A small image classifier, trained from scratch.
Model: 1.64M parameters, 40-pixel images, activation leaky_relu.
Rows from block 5 of a small image classifier, named by matrix and row number. Rows with one number belong to one channel. Each number is 128 + 32 x the weight over its row's rms, rounded and kept within 0 to 255. All counts start at 0. Numbers have three digits each. After the name is the row's rms in percent of the matrix's.
Before each channel's rows are labels from the 100 images, of 14848, where the channel reaches its highest value: "strongest on" is what is common among them. Only what is clearly more common there than usual is listed. The data: photos of plants, animals and fungi (iNaturalist).
# convs0: first 3x3 conv (model.blocks.5.convs.0.weight, 80x80x3x3, each kernel summed), inputs 0-39
# convs1: second 3x3 conv (model.blocks.5.convs.1.weight, 80x80x3x3, transposed, each kernel summed), outputs 0-39

strongest on: class Aves; order Charadriiformes
convs0.21 093:202105107085135147120126138134114094133127087112108112167177122204109116095053131140160166133101113188100094129159105103
convs1.21 103:097100089172106134127156165158085123075108090103100152080185067148101106127091164111136140150094156188118105152188120164

strongest on: class Insecta; phylum Arthropoda; order Lepidoptera; family: Lycaenidae
convs0.5 098:140201068100149087159124144079134184133101069134152088146160174114087098069147099136094080088123135143080063115169098138
convs1.5 106:140201068123172136124101155100130103131115051144147124162178171145126112064076183152159131103117090142091072147118163110

strongest on: phylum Chordata; class Aves; order Passeriformes
convs0.33 111:147062055088129131107101160135127234083102122103108077117161181084096160169103137118130154112111164135071162087132141131
convs1.33 106:124091088146111156131132121129093173091154133157116142094171149130110130103129149153195175136069193115086187156120150200

strongest on: order Lepidoptera
convs0.17 115:221175122130155159100134118130156151134114177149115097176129115137120146117047110144079119085087152105123132174140092179
convs1.17 106:111203090132158103148177132112120153159130177144150060115120075120055093131084131165094141096126116086062161129175092188

strongest on: order Passeriformes
convs0.1 102:170228146157140150174117136164147175071090139103123129169187141160095149093122092149136083139124116114094121198104112089
convs1.1 104:122148171156159159086111185122094164096135138119092133138133102125099143116134099118167123086067107128133108139112157078

strongest on: order Anseriformes; family: Anatidae
convs0.13 106:160111160153170121091150156114165074109141158090142127110109062108092119160154127158129101119065161072153098169091101150
convs1.13 095:135126200139106120106190151141139101131088120122096094086119057069105097129143150150141115070128192118141145148115103170

strongest on: class Aves; order Passeriformes
convs0.35 104:128167149153148143138159183079132070103147096070082101082101121097104145180120083091130154151157084125124071134176141159
convs1.35 092:127180179071137102111116162131167059103136113070094097091093113159128160119147071098127174158135069119125085119134082153

strongest on: phylum Arthropoda; class Insecta; order Lepidoptera
convs0.73 105:101172136115196160103161125113111158148114109156174150088168139168138141144162070161147094106135106081106141137089100099
convs1.73 088:114176158076137131099118104073087128188140095114135120074177157142104111108135086152133088080152149075098104047150087134

strongest on: phylum Chordata; class Aves; order Charadriiformes; family: Laridae
convs0.8 106:113114132090090103148126150112131059087099117137107078161163174093179135152032131170146099129137141144225161132126078100
convs1.8 099:116122128105082132133136157094127164138073149132093157140121151125165134107138139145141182119161125132187133157158092152

strongest on: order Charadriiformes
convs0.75 106:101136168091078078187131170125125127110125174142104096149112166081077103070070114118116140127144208130128162080097149139
convs1.75 095:098102123077084110167106109063166110091159131152089100139117182159091100088115096099160128059154155178130110144087129164

strongest on: order Passeriformes
convs0.68 097:177122128121081137161103186101098156098134141099143086144150137137083129122080107202158052138152113128124155094182099091
convs1.68 091:239081084199082169151185098150096153097149100103177129174119114126115130101098139190159157148101172108132119159118170109

strongest on: phylum Arthropoda; class Insecta; order Coleoptera; family: Coccinellidae
convs0.2 094:082110132109117151168136120105129143152106159123142134111093098113142162156179137166118066116096122066105126142189099104
convs1.2 090:104124139162105146195140140160084117134134150133150161115150080125079161152151104088177108088131091165102126107140074120

strongest on: class Aves; phylum Chordata; order Passeriformes
convs0.3 091:135147152102109154092149113083171109099131135112143059144137133150153141150079115179081118149080124184089096113146144096
convs1.3 105:106146107084140131102135086127199081149093151102093157127104118149136169103113103181126091104093118106116101127191111122

strongest on: class Aves; order Charadriiformes
convs0.78 111:077116170124164145110091193172090181053140150125187158136113110163114086124144140090146202136073146101103162131106090149
convs1.78 099:105090146115164114152115147122083130118137106101173140113073132095112098138099078099137131122074099090073153158105049084

strongest on: phylum Arthropoda; class Insecta; order Lepidoptera; family: Nymphalidae
convs0.74 108:088145129082142127219109111152133157140150084157164160127132084113050139054149112132142096097101146184123110169161082079
convs1.74 098:093145121084128137128119087134125141099128107159116174139118117128095143087210115145142168125085118182130127130108122130

strongest on: order Passeriformes
convs0.7 090:172103130093165124179124105149163119120129087101089160101096092120101130138004114118168094131122132161155158082120126115
convs1.7 100:136142134133112186174179097129147106146072106104095156127105096145105123137200136140142121082131059162152118101175169100

strongest on: class: Aves; order Anseriformes; family: Anatidae; order Charadriiformes
convs0.12 108:116181076165183085194088142130166131104167105064083106167145140125103078137091123106079094151135104110141176123192089106
convs1.12 102:119161113139177146134117140118088141106138106081072131076168148120144091111158089116066126117087104128084130173149113167

strongest on: order Passeriformes
convs0.23 100:202188116091134131139150157123101126146080181157174148162089144148116172065094116089108124091137097157120085067131176144
convs1.23 105:162149093128158112140118145079103099092132154158112157156083086167155169127082124161129111087145142102184075097197143139

strongest on: order Passeriformes
convs0.48 092:069164139103087134151099144176128121173102163174098157189107128130123186079111126163112063048097108123138133145165176208
convs1.48 098:143115158130132111128145090207101085188128198150118164096124124147098195100119108180155146090133117095149105114166125155

strongest on: class Aves; phylum Chordata; order Charadriiformes; family: Scolopacidae
convs0.46 114:109133081107131111146161165120147114157110103124095155156151156074117096065097142102162100162072185171086137171115123138
convs1.46 100:153151119215175123213134122158147119155103121111132158090178157125081158132100107099179134192133154149124170092119101171

strongest on: phylum Chordata; class Aves; order Passeriformes; family: Tyrannidae
convs0.51 103:134166152164110098124087173086157188168087105087103073105137147115138146069080160125108149141116101149117175084144104130
convs1.51 102:162103161161068085097113071097137125116131096070187076111093149093121117149107189123126120106135123141115170145169111189

strongest on: order Lepidoptera; family: Nymphalidae
convs0.59 100:129183123135134080144101087117085084081123175130090075082119174119145162172127134192140168156073125135149149040108148105
convs1.59 103:102199144140136110093140115145069133082164136154079191106123152128172143125146170159107148112088071122142122141123155092

strongest on: order Coleoptera
convs0.43 094:091084142154227138181124137114202149101140171124112115179137142082081117111075173130133097141125160169114118118156155074
convs1.43 117:097107139103179123175119144094240094145091170101106108119120179128118138093150147213135105124139111113138165098126153068

strongest on: order Lepidoptera
convs0.32 110:142098113082089128090159082098132132083110152120157123231179148138119162079045137060068147096099120114122140133177088124
convs1.32 112:186195143156129142117179171112178139064193117155149157138150168129146170084089154094081095131115100147190182129139179086

strongest on: order Passeriformes
convs0.44 088:096072154139121153100116121170144086145141102081139137111097086128143162100162129075133116099099099099105105132135130160
convs1.44 104:149080106153111116111123087217085127076155113084085140082109112135124189107126105124180112153170071111119166115072129117

strongest on: phylum Arthropoda; class Insecta; order Coleoptera; family: Coccinellidae
convs0.38 108:121113130105148180182122168124151082083100124147150138108155155124130115131142123174123092081150125189119122136187148134
convs1.38 107:153083146120093142157128108129093060076194185104142083120152170152121126105115134106122072127092123163150098096088139155

strongest on: phylum Arthropoda; class Insecta; order Coleoptera; family: Coccinellidae
convs0.14 102:156186140146056067159131108165123071138158137151104160089194114075131126115123120125068143114084156155175147137084159106
convs1.14 102:102123158168088089156136092145148130115172101148135158098137123127097109166145076152162114070161153132120192109156148087

strongest on: order Passeriformes
convs0.47 095:149169085070139042094110161164135151124077112129110114126129140138159117083101190157156109092110099163066124196211130132
convs1.47 098:114153146100147073089104164181131089145121156149093096059118095140170215165129194142135108154113138149142128158108166087

strongest on: class Insecta; phylum Arthropoda
convs0.31 100:152110133077127097130146043144200106164124120134127146088149122038169089184150167158126173165134151101129102113156198143
convs1.31 098:099079092122118131115147101136123110108118098146063171104092149134187097141145162125134127174195148171131141142163202119

strongest on: order Piciformes; family: Picidae
convs0.66 095:087120120074114135092076151132137088134101101203079129150118132140095064077132071150117115137118152114107130055165112164
convs1.66 087:136121131182114064124130084146116100211102098102123137118102138142116106144188074144112138178109123158075138101082168110

strongest on: phylum Arthropoda; class Insecta; order Coleoptera; family: Coccinellidae
convs0.40 089:130188126108126082140115109175102093140108131141071089156101106105119156116123133075078165087148166140103124071163108135
convs1.40 090:169125141101110123198167109122076144193147103118147119096092122183114143170073102127176146088131145149151072110196146154

strongest on: phylum Arthropoda; class Insecta; order Coleoptera; family: Coccinellidae
convs0.0 111:134166132085176114103085115102138106134104095054089119132129140139126134092114080098133122131204143139149165196148110085
convs1.0 098:134134117164112100083103137120071155117121159088110160144115123118133116161118116140097080141183168117141115176126133134

strongest on: class Insecta; phylum Arthropoda; order Lepidoptera; family: Nymphalidae
convs0.26 113:106234148144142137122117116133089160116121147096114117201097117123176105111144109155119116175096177132065106127100142065
convs1.26 103:102144120118166181110148100111077118125123112084102136139078145087177084147085108144192115145132192150116111100138154091

strongest on: order Charadriiformes
convs0.63 091:078104140108091083175094119114090097104037120122108181161115150130165093131071147103156101152090110113167149135076137145
convs1.63 096:169102140127100093099131060163118120088106150091120153115118149100155165075138115072149112121081088142101123109092167149

strongest on: phylum Arthropoda; class Insecta
convs0.62 107:173090117124125093154110039147130138063032109087071138137142125131135083115093183138109134124092141081095067098129101087
convs1.62 083:139109130101111095147146132120094132072102122157140162137168128124179089117179164213094134129106127138121025086097102098

strongest on: order Charadriiformes
convs0.71 102:057174114161118138140120145150126021104091134100081086112121116156136140129095109158127097180135147164094081138211113131
convs1.71 100:126126156173215085150165150147157081125086160111124106160191112109157163162139096138168142201131089131086112130171090171

strongest on: order Piciformes; family: Picidae
convs0.77 098:182080114143091167152133140183098140070095138186146113178104074128123123128127107159158169113147133161106059138090151183
convs1.77 095:175112106101114091180117148206104119076069162130158190152136088118149062124141108096168204148127141112073098103111174173

strongest on: phylum Arthropoda; class Insecta; order Coleoptera
convs0.11 103:098095094143129145133079093122106103101102181144102108090123162130101118070087120138109163064117194155086152171154114108
convs1.11 092:096105129140133142123094090151145130113178211162152135106170109128081126087110144146148196097062134131112130125125151142

strongest on: order Coleoptera; family: Coccinellidae
convs0.58 092:104102118201123125098084127105110121132150168087100072120155124122118103122099128167183109143080163220104094130179108175
convs1.58 101:102119125246169100109099191104087137138136151097118081128119130120132092100179124108091124128139159216127116128120112097

strongest on: order Passeriformes
convs0.37 104:084126168062088153126154144116123155100102130121159089162148060085146133100107146160105171152156172136126113163114111128
convs1.37 098:055129113074093096066161133112148153147112116113162105114161139141090139126168128091176174114184205153110097131148133186

strongest on: class Aves; phylum Chordata; order Passeriformes
convs0.29 101:140078115101187102082123140157128201090095117130126131126123119084125071059102189126146108107145147125110154097161102087
convs1.29 111:163098141109132147072132139123098125120126129123111168151117161193128067137090150157159097093117165205107159087164105100

strongest on: class Aves; order Charadriiformes
convs0.50 100:125137144143153171101067099090139112129161119150129141136164130079133153156083136086076129026117109129144118149079117205
convs1.50 093:128104153117160115146095163090121118163102098109140178102143133153126138220138153133166107075146057166084097051091103090

strongest on: phylum Arthropoda; class Insecta; order Coleoptera; family: Coccinellidae
convs0.22 106:117182131116119188138178178158105136094066116179121125151109165167132132113074170185110050181122093153130132116169090144
convs1.22 101:158154129156103070144153094139138134102091110178119075074100131123157194177110166069127128076126115186156135097130114089

strongest on: phylum Arthropoda; class Insecta
convs0.60 081:155121117065094178118047154121092170139122166141138102161144116072121148089131104163135056173121110147075098168173143153
convs1.60 094:104078125083082153151109120133089162154084148088158165174128087061119105182131148120100094163121189089118086165131157115

strongest on: class Aves; order Anseriformes; family: Anatidae
convs0.10 108:143133121107142142108090098134140125130111143191119118103122151083097122008125136128102151127079169107147133183134127132
convs1.10 101:168143157142125162123099077153218114120124161150143170154151099145129126090109187125154153139077095103143159185177141138

strongest on: phylum Arthropoda; class Insecta
convs0.25 097:123082102147076127124145163073105124127059042157132109147073118082133120175157067070138125110119137170169104100115148175
convs1.25 093:205116094119125149126134099148100137078076090139135102141135130110101130106171115070175079060122126139129133081152114107

strongest on: class Insecta; phylum Arthropoda; order Odonata; family: Coenagrionidae
convs0.27 096:114167121112135071112099107162142103102098163138120113137165122111108091036135102218136164135135110155144122148099099060
convs1.27 099:093130184105139093098116136104156108117105131079117086180189048143121122101127140163154175139179123145102135184125120111

strongest on: order Coleoptera
convs0.69 087:081148142106125139139193171148125147105102140131111141153128167140116118097089087166106103145131145108136112117137092162
convs1.69 082:123151135086101077121158142045124134116140191177202168112098115169100118143120116108143117168149125101139106176109118093

strongest on: order Lepidoptera; family: Pieridae
convs0.61 101:101160122187179089096127078147112167134082101121126113210143164122116177144080162125113135106113088127099122145114073170
convs1.61 105:087141168177241137127169083120092141135130149128131107188143197192133173135107117130127131124113144121166149145138102132

strongest on: class Magnoliopsida; phylum Tracheophyta; kingdom Plantae
convs0.39 100:101122146157091136153156164067125221140143108093105126092138133168190145142114135163131152199075173135109127049099123113
convs1.39 096:133160170117167117134112195119127159211089096137131164106124091113195162135191113172136139170108158121119138093113181127