{"arch": "resnet", "model": "image classifier", "dataset": "photos of plants, animals and fungi (iNaturalist)", "train_examples": 38949, "image_size": 40, "crop_scale_min": 0.5, "horizontal_flip": true, "translate": 0.12, "rotation_deg": 5, "targets": ["species"], "num_classes": 646, "norm": "batchnorm", "activation": "leaky_relu", "channel_attention": "se", "depths": [3, 3, 3], "kernel_size": 3, "stem": "deep", "avg_pool_shortcut": false, "widths": [48, 80, 144], "label_smoothing": 0.2, "loss": "cross_entropy", "head_dropout": 0.2, "init": "trunc_normal_002", "residual_init": "scaled_by_depth", "optimizer": "soap", "beta2": 0.999, "lr": 0.0049, "beta1": 0.95, "shampoo_beta": 0.999, "eps": 1e-08, "precondition_frequency": 16, "max_precond_dim": 512, "merge_dims": true, "one_sided": false, "adamw_lr_other_params": 0.0014, "grad_clip": 3.0, "steps": 22800, "batch_size": 256, "epochs": 149.9, "lr_schedule": "wsd", "decay_fraction": 0.3, "final_lr_fraction": 0, "warmup_steps": 1140, "weight_decay": 0.02, "adamw_weight_decay_other_params": 0}
Rows from block 4, named by matrix and row number. Rows with one number belong to one channel. Each number is 50 + 10 x the weight over its row's rms, rounded and kept within 0 to 99. All counts start at 0. After the name is the row's rms in percent of the matrix's.
# convs0: first 3x3 conv (model.blocks.4.convs.0.weight, 80x80x3x3), inputs 0-26, a 3x3 kernel for each
# convs1: second 3x3 conv (model.blocks.4.convs.1.weight, 80x80x3x3, transposed), outputs 0-26, a 3x3 kernel for each
convs0.8 093:30 48 62 62 59 41 49 60 55 49 46 48 48 50 31 39 47 40 47 52 42 37 36 36 76 42 56 56 41 49 32 44 33 47 43 30 55 45 56 49 50 55 47 55 52 70 59 69 47 66 49 54 41 57 37 51 50 57 40 60 42 36 39 45 54 35 51 29 47 43 53 62 48 44 53 35 51 37 60 45 45 51 44 54 37 54 57 45 53 34 53 48 46 41 41 45 52 56 41 39 53 37 71 60 48 54 56 65 56 50 54 37 26 31 55 46 61 35 58 38 62 63 35 60 74 58 43 51 61 56 35 46 46 54 47 66 50 42 44 73 48 54 53 50 46 61 56 35 48 34 55 48 46 35 69 43 46 59 62 45 41 44 58 59 55 38 47 34 62 55 54 50 33 58 36 34 27 50 52 60 46 37 55 53 46 32 48 44 56 44 54 49 43 59 75 65 48 51 50 37 42 30 42 48 62 61 56 74 67 74 59 56 47 36 45 33 61 67 51 56 14 33 41 57 37 48 72 48 45 38 39 27 43 37 51 46 71 58 55 44 41 41 55
convs1.8 100:49 43 52 35 25 37 49 50 53 71 50 64 52 23 42 60 46 38 54 50 49 60 58 48 41 38 49 41 45 31 50 40 41 56 58 39 45 48 49 38 64 47 51 45 47 40 50 22 34 41 43 40 42 40 61 56 45 37 48 35 57 44 45 42 50 53 28 61 22 34 52 47 42 54 42 55 48 57 54 66 54 50 30 62 40 46 57 37 29 24 58 55 50 39 42 47 49 54 47 33 46 68 57 57 54 60 60 59 38 32 28 35 40 54 41 60 58 40 28 42 63 62 60 59 55 68 64 30 51 68 59 49 69 54 64 46 62 63 56 42 57 37 52 42 47 61 37 63 50 59 54 44 48 66 42 39 39 42 45 43 27 66 50 46 43 44 45 33 42 49 49 29 54 44 57 60 58 26 44 49 55 57 43 56 44 39 60 42 60 48 53 48 47 58 65 49 48 38 34 48 44 39 61 58 46 63 48 60 34 49 61 63 62 54 45 27 50 39 36 50 53 46 48 44 54 56 67 69 61 56 46 44 43 57 40 50 52 50 48 46 40 57 46
convs0.9 095:53 47 38 37 70 52 53 51 55 32 46 40 41 44 36 60 63 56 42 53 46 46 41 60 53 47 36 59 58 36 71 37 47 57 42 44 44 45 25 44 41 71 45 58 45 54 58 34 48 42 50 58 53 30 51 38 55 43 45 30 51 50 69 64 43 48 51 53 54 41 54 61 46 53 56 68 55 54 24 48 41 53 55 59 50 53 58 54 47 49 40 50 66 38 45 57 50 67 55 56 49 52 56 50 61 34 57 58 43 42 60 59 51 31 56 33 46 55 54 63 36 44 45 38 54 39 39 55 43 56 40 49 49 45 41 52 66 59 48 63 51 62 42 36 41 52 48 54 29 40 36 29 58 41 38 53 64 65 53 58 38 41 44 58 52 59 43 40 27 51 43 56 51 51 58 54 46 45 43 27 47 52 44 39 53 44 45 38 59 46 77 59 33 50 68 43 50 52 36 42 33 61 26 38 39 54 50 55 56 54 48 53 55 61 51 48 41 66 48 68 54 31 43 48 52 42 38 47 62 56 63 53 49 60 49 43 47 57 43 57 47 48 37
convs1.9 098:62 60 59 28 38 82 61 57 53 59 49 40 46 48 49 44 51 50 58 48 47 64 48 49 53 45 58 63 45 50 44 53 34 49 46 40 70 53 56 48 61 64 65 51 46 52 55 45 44 39 47 38 38 49 45 45 37 65 55 43 51 66 65 68 55 69 38 37 53 53 45 24 45 49 62 38 46 45 58 57 45 47 53 61 36 55 48 44 43 40 59 59 58 44 57 50 34 52 39 49 57 53 46 54 32 47 49 55 43 53 39 52 46 40 23 39 69 51 50 49 46 40 43 39 41 41 47 48 44 32 41 49 56 37 54 46 47 39 30 43 62 38 41 56 41 56 35 42 52 58 45 43 59 53 52 47 47 36 50 40 53 52 57 42 55 40 47 40 40 32 54 61 50 48 54 43 45 55 47 56 69 72 43 64 42 55 44 25 56 48 61 52 42 61 49 71 45 42 51 42 54 54 53 42 54 51 44 57 49 64 52 49 53 53 58 63 40 43 35 45 41 31 55 44 57 45 55 54 52 46 62 46 55 63 52 44 63 27 48 55 55 54 49
convs0.10 097:62 47 60 40 54 55 44 60 51 61 62 50 46 49 61 59 58 50 67 46 38 61 37 56 52 40 34 45 50 32 48 58 53 53 61 48 45 33 43 57 58 41 52 60 52 56 74 58 40 47 64 35 29 51 42 62 60 44 59 61 42 53 60 62 49 64 54 40 43 42 55 44 44 41 39 74 53 63 48 73 59 61 48 50 69 60 58 65 57 34 45 55 16 42 66 51 44 54 39 40 67 57 55 52 53 51 47 54 39 39 55 55 61 46 61 47 34 29 44 48 50 48 31 55 47 45 58 63 45 56 55 52 41 66 76 59 53 57 36 68 61 65 45 49 44 48 38 39 34 38 48 50 31 49 39 49 46 52 41 45 63 60 65 47 48 67 49 43 43 55 58 61 52 48 48 71 62 41 59 67 56 41 42 39 49 56 41 66 55 55 46 52 44 53 35 47 54 40 55 52 53 54 49 67 56 52 44 43 62 46 36 45 63 45 53 59 38 36 40 35 51 39 54 31 40 53 46 49 50 55 56 61 61 43 60 66 51 53 57 61 54 54 51
convs1.10 099:38 44 48 47 49 49 32 50 50 54 37 50 42 49 48 48 41 44 54 56 59 42 61 50 50 62 45 52 44 55 44 64 61 58 51 33 66 54 49 51 45 38 44 48 52 46 68 42 36 69 78 67 53 64 33 49 55 52 66 67 39 54 46 51 43 43 46 64 36 51 53 17 38 51 56 44 58 38 49 44 45 61 47 46 50 45 49 31 60 44 70 47 61 52 48 36 50 52 54 50 63 61 41 59 63 47 33 80 64 58 69 47 48 54 50 47 48 38 53 47 51 52 41 52 42 44 57 62 67 41 61 55 56 38 47 51 66 35 56 49 61 47 37 47 69 54 56 56 49 52 58 57 48 31 33 48 60 56 49 57 51 52 40 48 49 62 65 33 43 54 46 43 44 52 40 47 60 40 65 50 39 47 45 43 51 41 46 50 33 65 50 61 55 55 65 53 46 50 39 34 35 30 59 44 45 63 50 46 46 52 36 39 42 52 48 56 59 40 46 53 32 46 55 51 49 53 42 47 50 42 36 44 46 39 46 73 55 42 65 87 55 36 41
convs0.11 104:52 62 57 64 63 55 31 64 49 53 45 50 47 70 49 61 56 55 59 57 45 36 46 40 33 53 45 65 39 41 40 60 64 52 40 68 48 52 54 55 51 57 54 57 45 50 58 45 41 57 71 62 59 34 41 58 33 46 35 65 48 50 46 53 61 38 57 32 35 50 38 49 28 57 59 49 59 52 65 56 54 44 60 55 58 53 54 49 47 39 54 45 45 50 52 44 60 67 52 48 43 68 52 57 34 55 45 48 52 43 45 60 54 43 50 58 48 49 48 51 46 47 57 53 49 52 44 59 50 44 41 50 56 50 50 46 37 46 41 49 50 48 51 62 42 46 55 29 45 50 41 48 65 48 53 56 62 66 31 53 44 38 61 48 51 40 38 52 33 47 66 47 40 54 40 54 38 48 48 46 70 46 60 51 73 35 51 67 28 38 39 58 49 49 56 42 42 60 70 52 29 53 64 39 66 59 44 43 52 41 55 48 25 49 63 48 47 34 48 49 50 55 44 43 40 40 31 55 50 50 41 49 59 65 49 52 51 47 40 30 50 58 44
convs1.11 105:54 53 44 50 42 45 49 51 59 36 51 46 58 40 52 62 59 41 48 30 63 39 40 45 29 32 46 30 43 43 33 35 53 42 55 48 52 48 57 44 61 52 49 46 47 54 33 30 31 42 40 63 42 36 66 61 49 38 46 50 50 30 50 47 45 41 66 55 45 58 45 54 49 55 65 53 62 66 45 44 35 49 56 50 59 61 65 49 58 62 46 47 48 54 49 42 38 46 39 38 43 53 37 51 57 43 57 35 53 65 56 44 39 43 50 48 45 42 53 32 38 53 55 35 35 60 42 41 58 53 62 50 41 51 56 41 53 45 58 47 48 52 61 44 18 42 63 59 44 59 57 52 61 42 56 55 58 40 41 47 44 53 34 80 72 52 63 82 46 33 47 43 44 53 36 33 44 39 38 38 62 63 51 52 46 58 44 53 60 66 51 43 40 56 58 29 74 62 57 54 41 53 41 52 50 45 57 37 38 45 41 46 37 47 37 42 52 65 60 45 49 57 61 61 48 43 47 46 49 60 47 50 73 61 39 48 38 43 39 44 40 41 48
convs0.12 097:48 55 47 57 76 56 46 58 56 43 38 54 49 42 34 56 33 51 45 53 37 48 47 49 61 52 56 27 48 58 38 47 48 55 64 43 58 53 58 58 56 51 61 53 44 56 71 53 57 51 30 36 42 49 50 44 65 53 26 47 65 44 40 48 37 44 55 71 74 43 68 76 45 45 50 47 65 51 63 47 57 50 33 34 47 50 41 64 61 53 44 44 50 61 38 46 37 39 65 56 58 56 39 55 44 57 52 46 48 34 36 51 67 64 51 54 58 38 58 42 51 39 51 51 65 45 49 48 62 50 43 38 51 36 27 42 62 52 52 49 72 30 48 49 48 39 48 48 52 63 44 61 60 53 50 29 43 45 49 55 52 60 44 42 48 48 44 53 55 64 58 60 58 36 59 59 63 44 39 44 60 41 56 45 45 79 46 52 41 39 61 39 59 55 53 42 44 44 61 39 53 37 57 50 42 45 54 45 58 47 54 30 40 50 51 55 46 60 43 43 67 74 56 68 77 42 53 66 50 53 57 50 40 34 37 65 54 50 49 49 47 35 49
convs1.12 101:61 59 68 45 47 49 58 40 46 53 50 62 47 44 53 22 60 40 48 48 44 36 43 37 43 43 64 62 50 34 43 41 39 39 46 35 43 58 59 46 55 59 51 60 50 36 21 44 47 38 50 37 32 51 44 34 36 36 61 63 31 51 47 38 48 51 52 46 53 55 69 55 35 60 60 47 50 79 61 48 57 52 56 54 49 47 66 40 37 61 35 57 62 37 61 47 53 41 39 42 44 36 54 43 59 64 65 44 24 39 52 40 40 50 38 56 43 46 26 38 39 49 34 45 35 50 34 37 43 47 47 47 67 48 52 60 50 59 43 52 43 46 33 39 34 41 61 52 47 45 32 46 34 49 50 54 49 49 59 52 44 43 50 53 58 31 43 48 54 46 61 41 54 48 45 57 52 68 53 66 52 49 51 33 49 58 51 55 59 34 38 56 35 38 56 56 43 46 45 52 52 40 49 50 37 53 31 59 49 53 52 49 56 61 47 47 56 41 27 37 40 47 71 47 53 61 64 49 55 73 66 62 69 55 40 43 54 52 50 46 48 34 59
convs0.13 103:48 51 52 71 38 49 46 65 40 61 61 55 42 36 49 61 57 58 57 64 58 42 60 72 36 45 51 53 35 40 36 62 57 52 45 51 43 57 56 54 38 46 49 36 40 35 43 59 54 66 38 59 53 52 50 51 48 46 53 49 54 66 33 40 40 66 48 52 44 46 44 47 48 51 44 50 68 53 37 46 56 52 62 64 61 73 41 52 56 53 52 42 73 33 44 54 56 55 48 49 54 31 47 42 47 55 31 29 50 41 42 52 55 41 30 48 45 38 46 61 52 47 50 61 66 45 50 55 56 47 42 40 61 51 67 42 63 34 58 60 48 58 59 44 53 67 62 57 48 61 40 46 59 51 49 50 60 65 51 50 53 36 48 39 50 46 41 49 50 44 45 58 54 52 67 51 43 58 43 58 43 34 74 46 40 56 62 47 59 40 48 44 35 61 44 47 39 54 55 44 56 53 41 61 42 35 44 46 56 53 47 26 27 49 50 61 65 55 50 58 32 46 47 55 54 50 52 53 52 30 54 40 39 67 73 72 45 55 33 45 42 52 40
convs1.13 100:38 51 56 38 57 42 60 66 54 37 40 48 53 39 57 61 43 59 51 53 34 27 49 48 38 47 49 46 28 44 37 34 58 44 57 48 59 45 20 45 44 47 55 44 74 47 43 74 51 68 82 14 45 78 57 54 53 44 51 63 43 45 56 49 59 54 36 46 34 24 45 50 37 39 76 51 40 63 51 50 57 53 56 46 51 51 54 59 64 58 43 46 44 37 48 60 29 51 48 49 56 46 44 44 34 59 47 32 53 42 59 52 44 40 56 66 36 58 49 27 52 53 47 43 56 64 45 53 56 46 53 43 43 52 44 50 47 64 50 43 44 58 56 60 56 53 54 58 60 52 51 50 68 60 58 50 54 52 49 53 61 65 40 62 55 40 53 67 46 46 52 38 61 46 55 40 50 52 46 56 43 48 69 59 48 59 44 58 49 60 62 34 60 45 60 60 56 69 42 62 30 30 45 45 34 43 48 57 65 69 59 67 44 38 32 40 39 50 49 51 40 37 53 44 39 45 42 48 52 38 39 48 47 42 48 41 56 36 85 66 57 59 55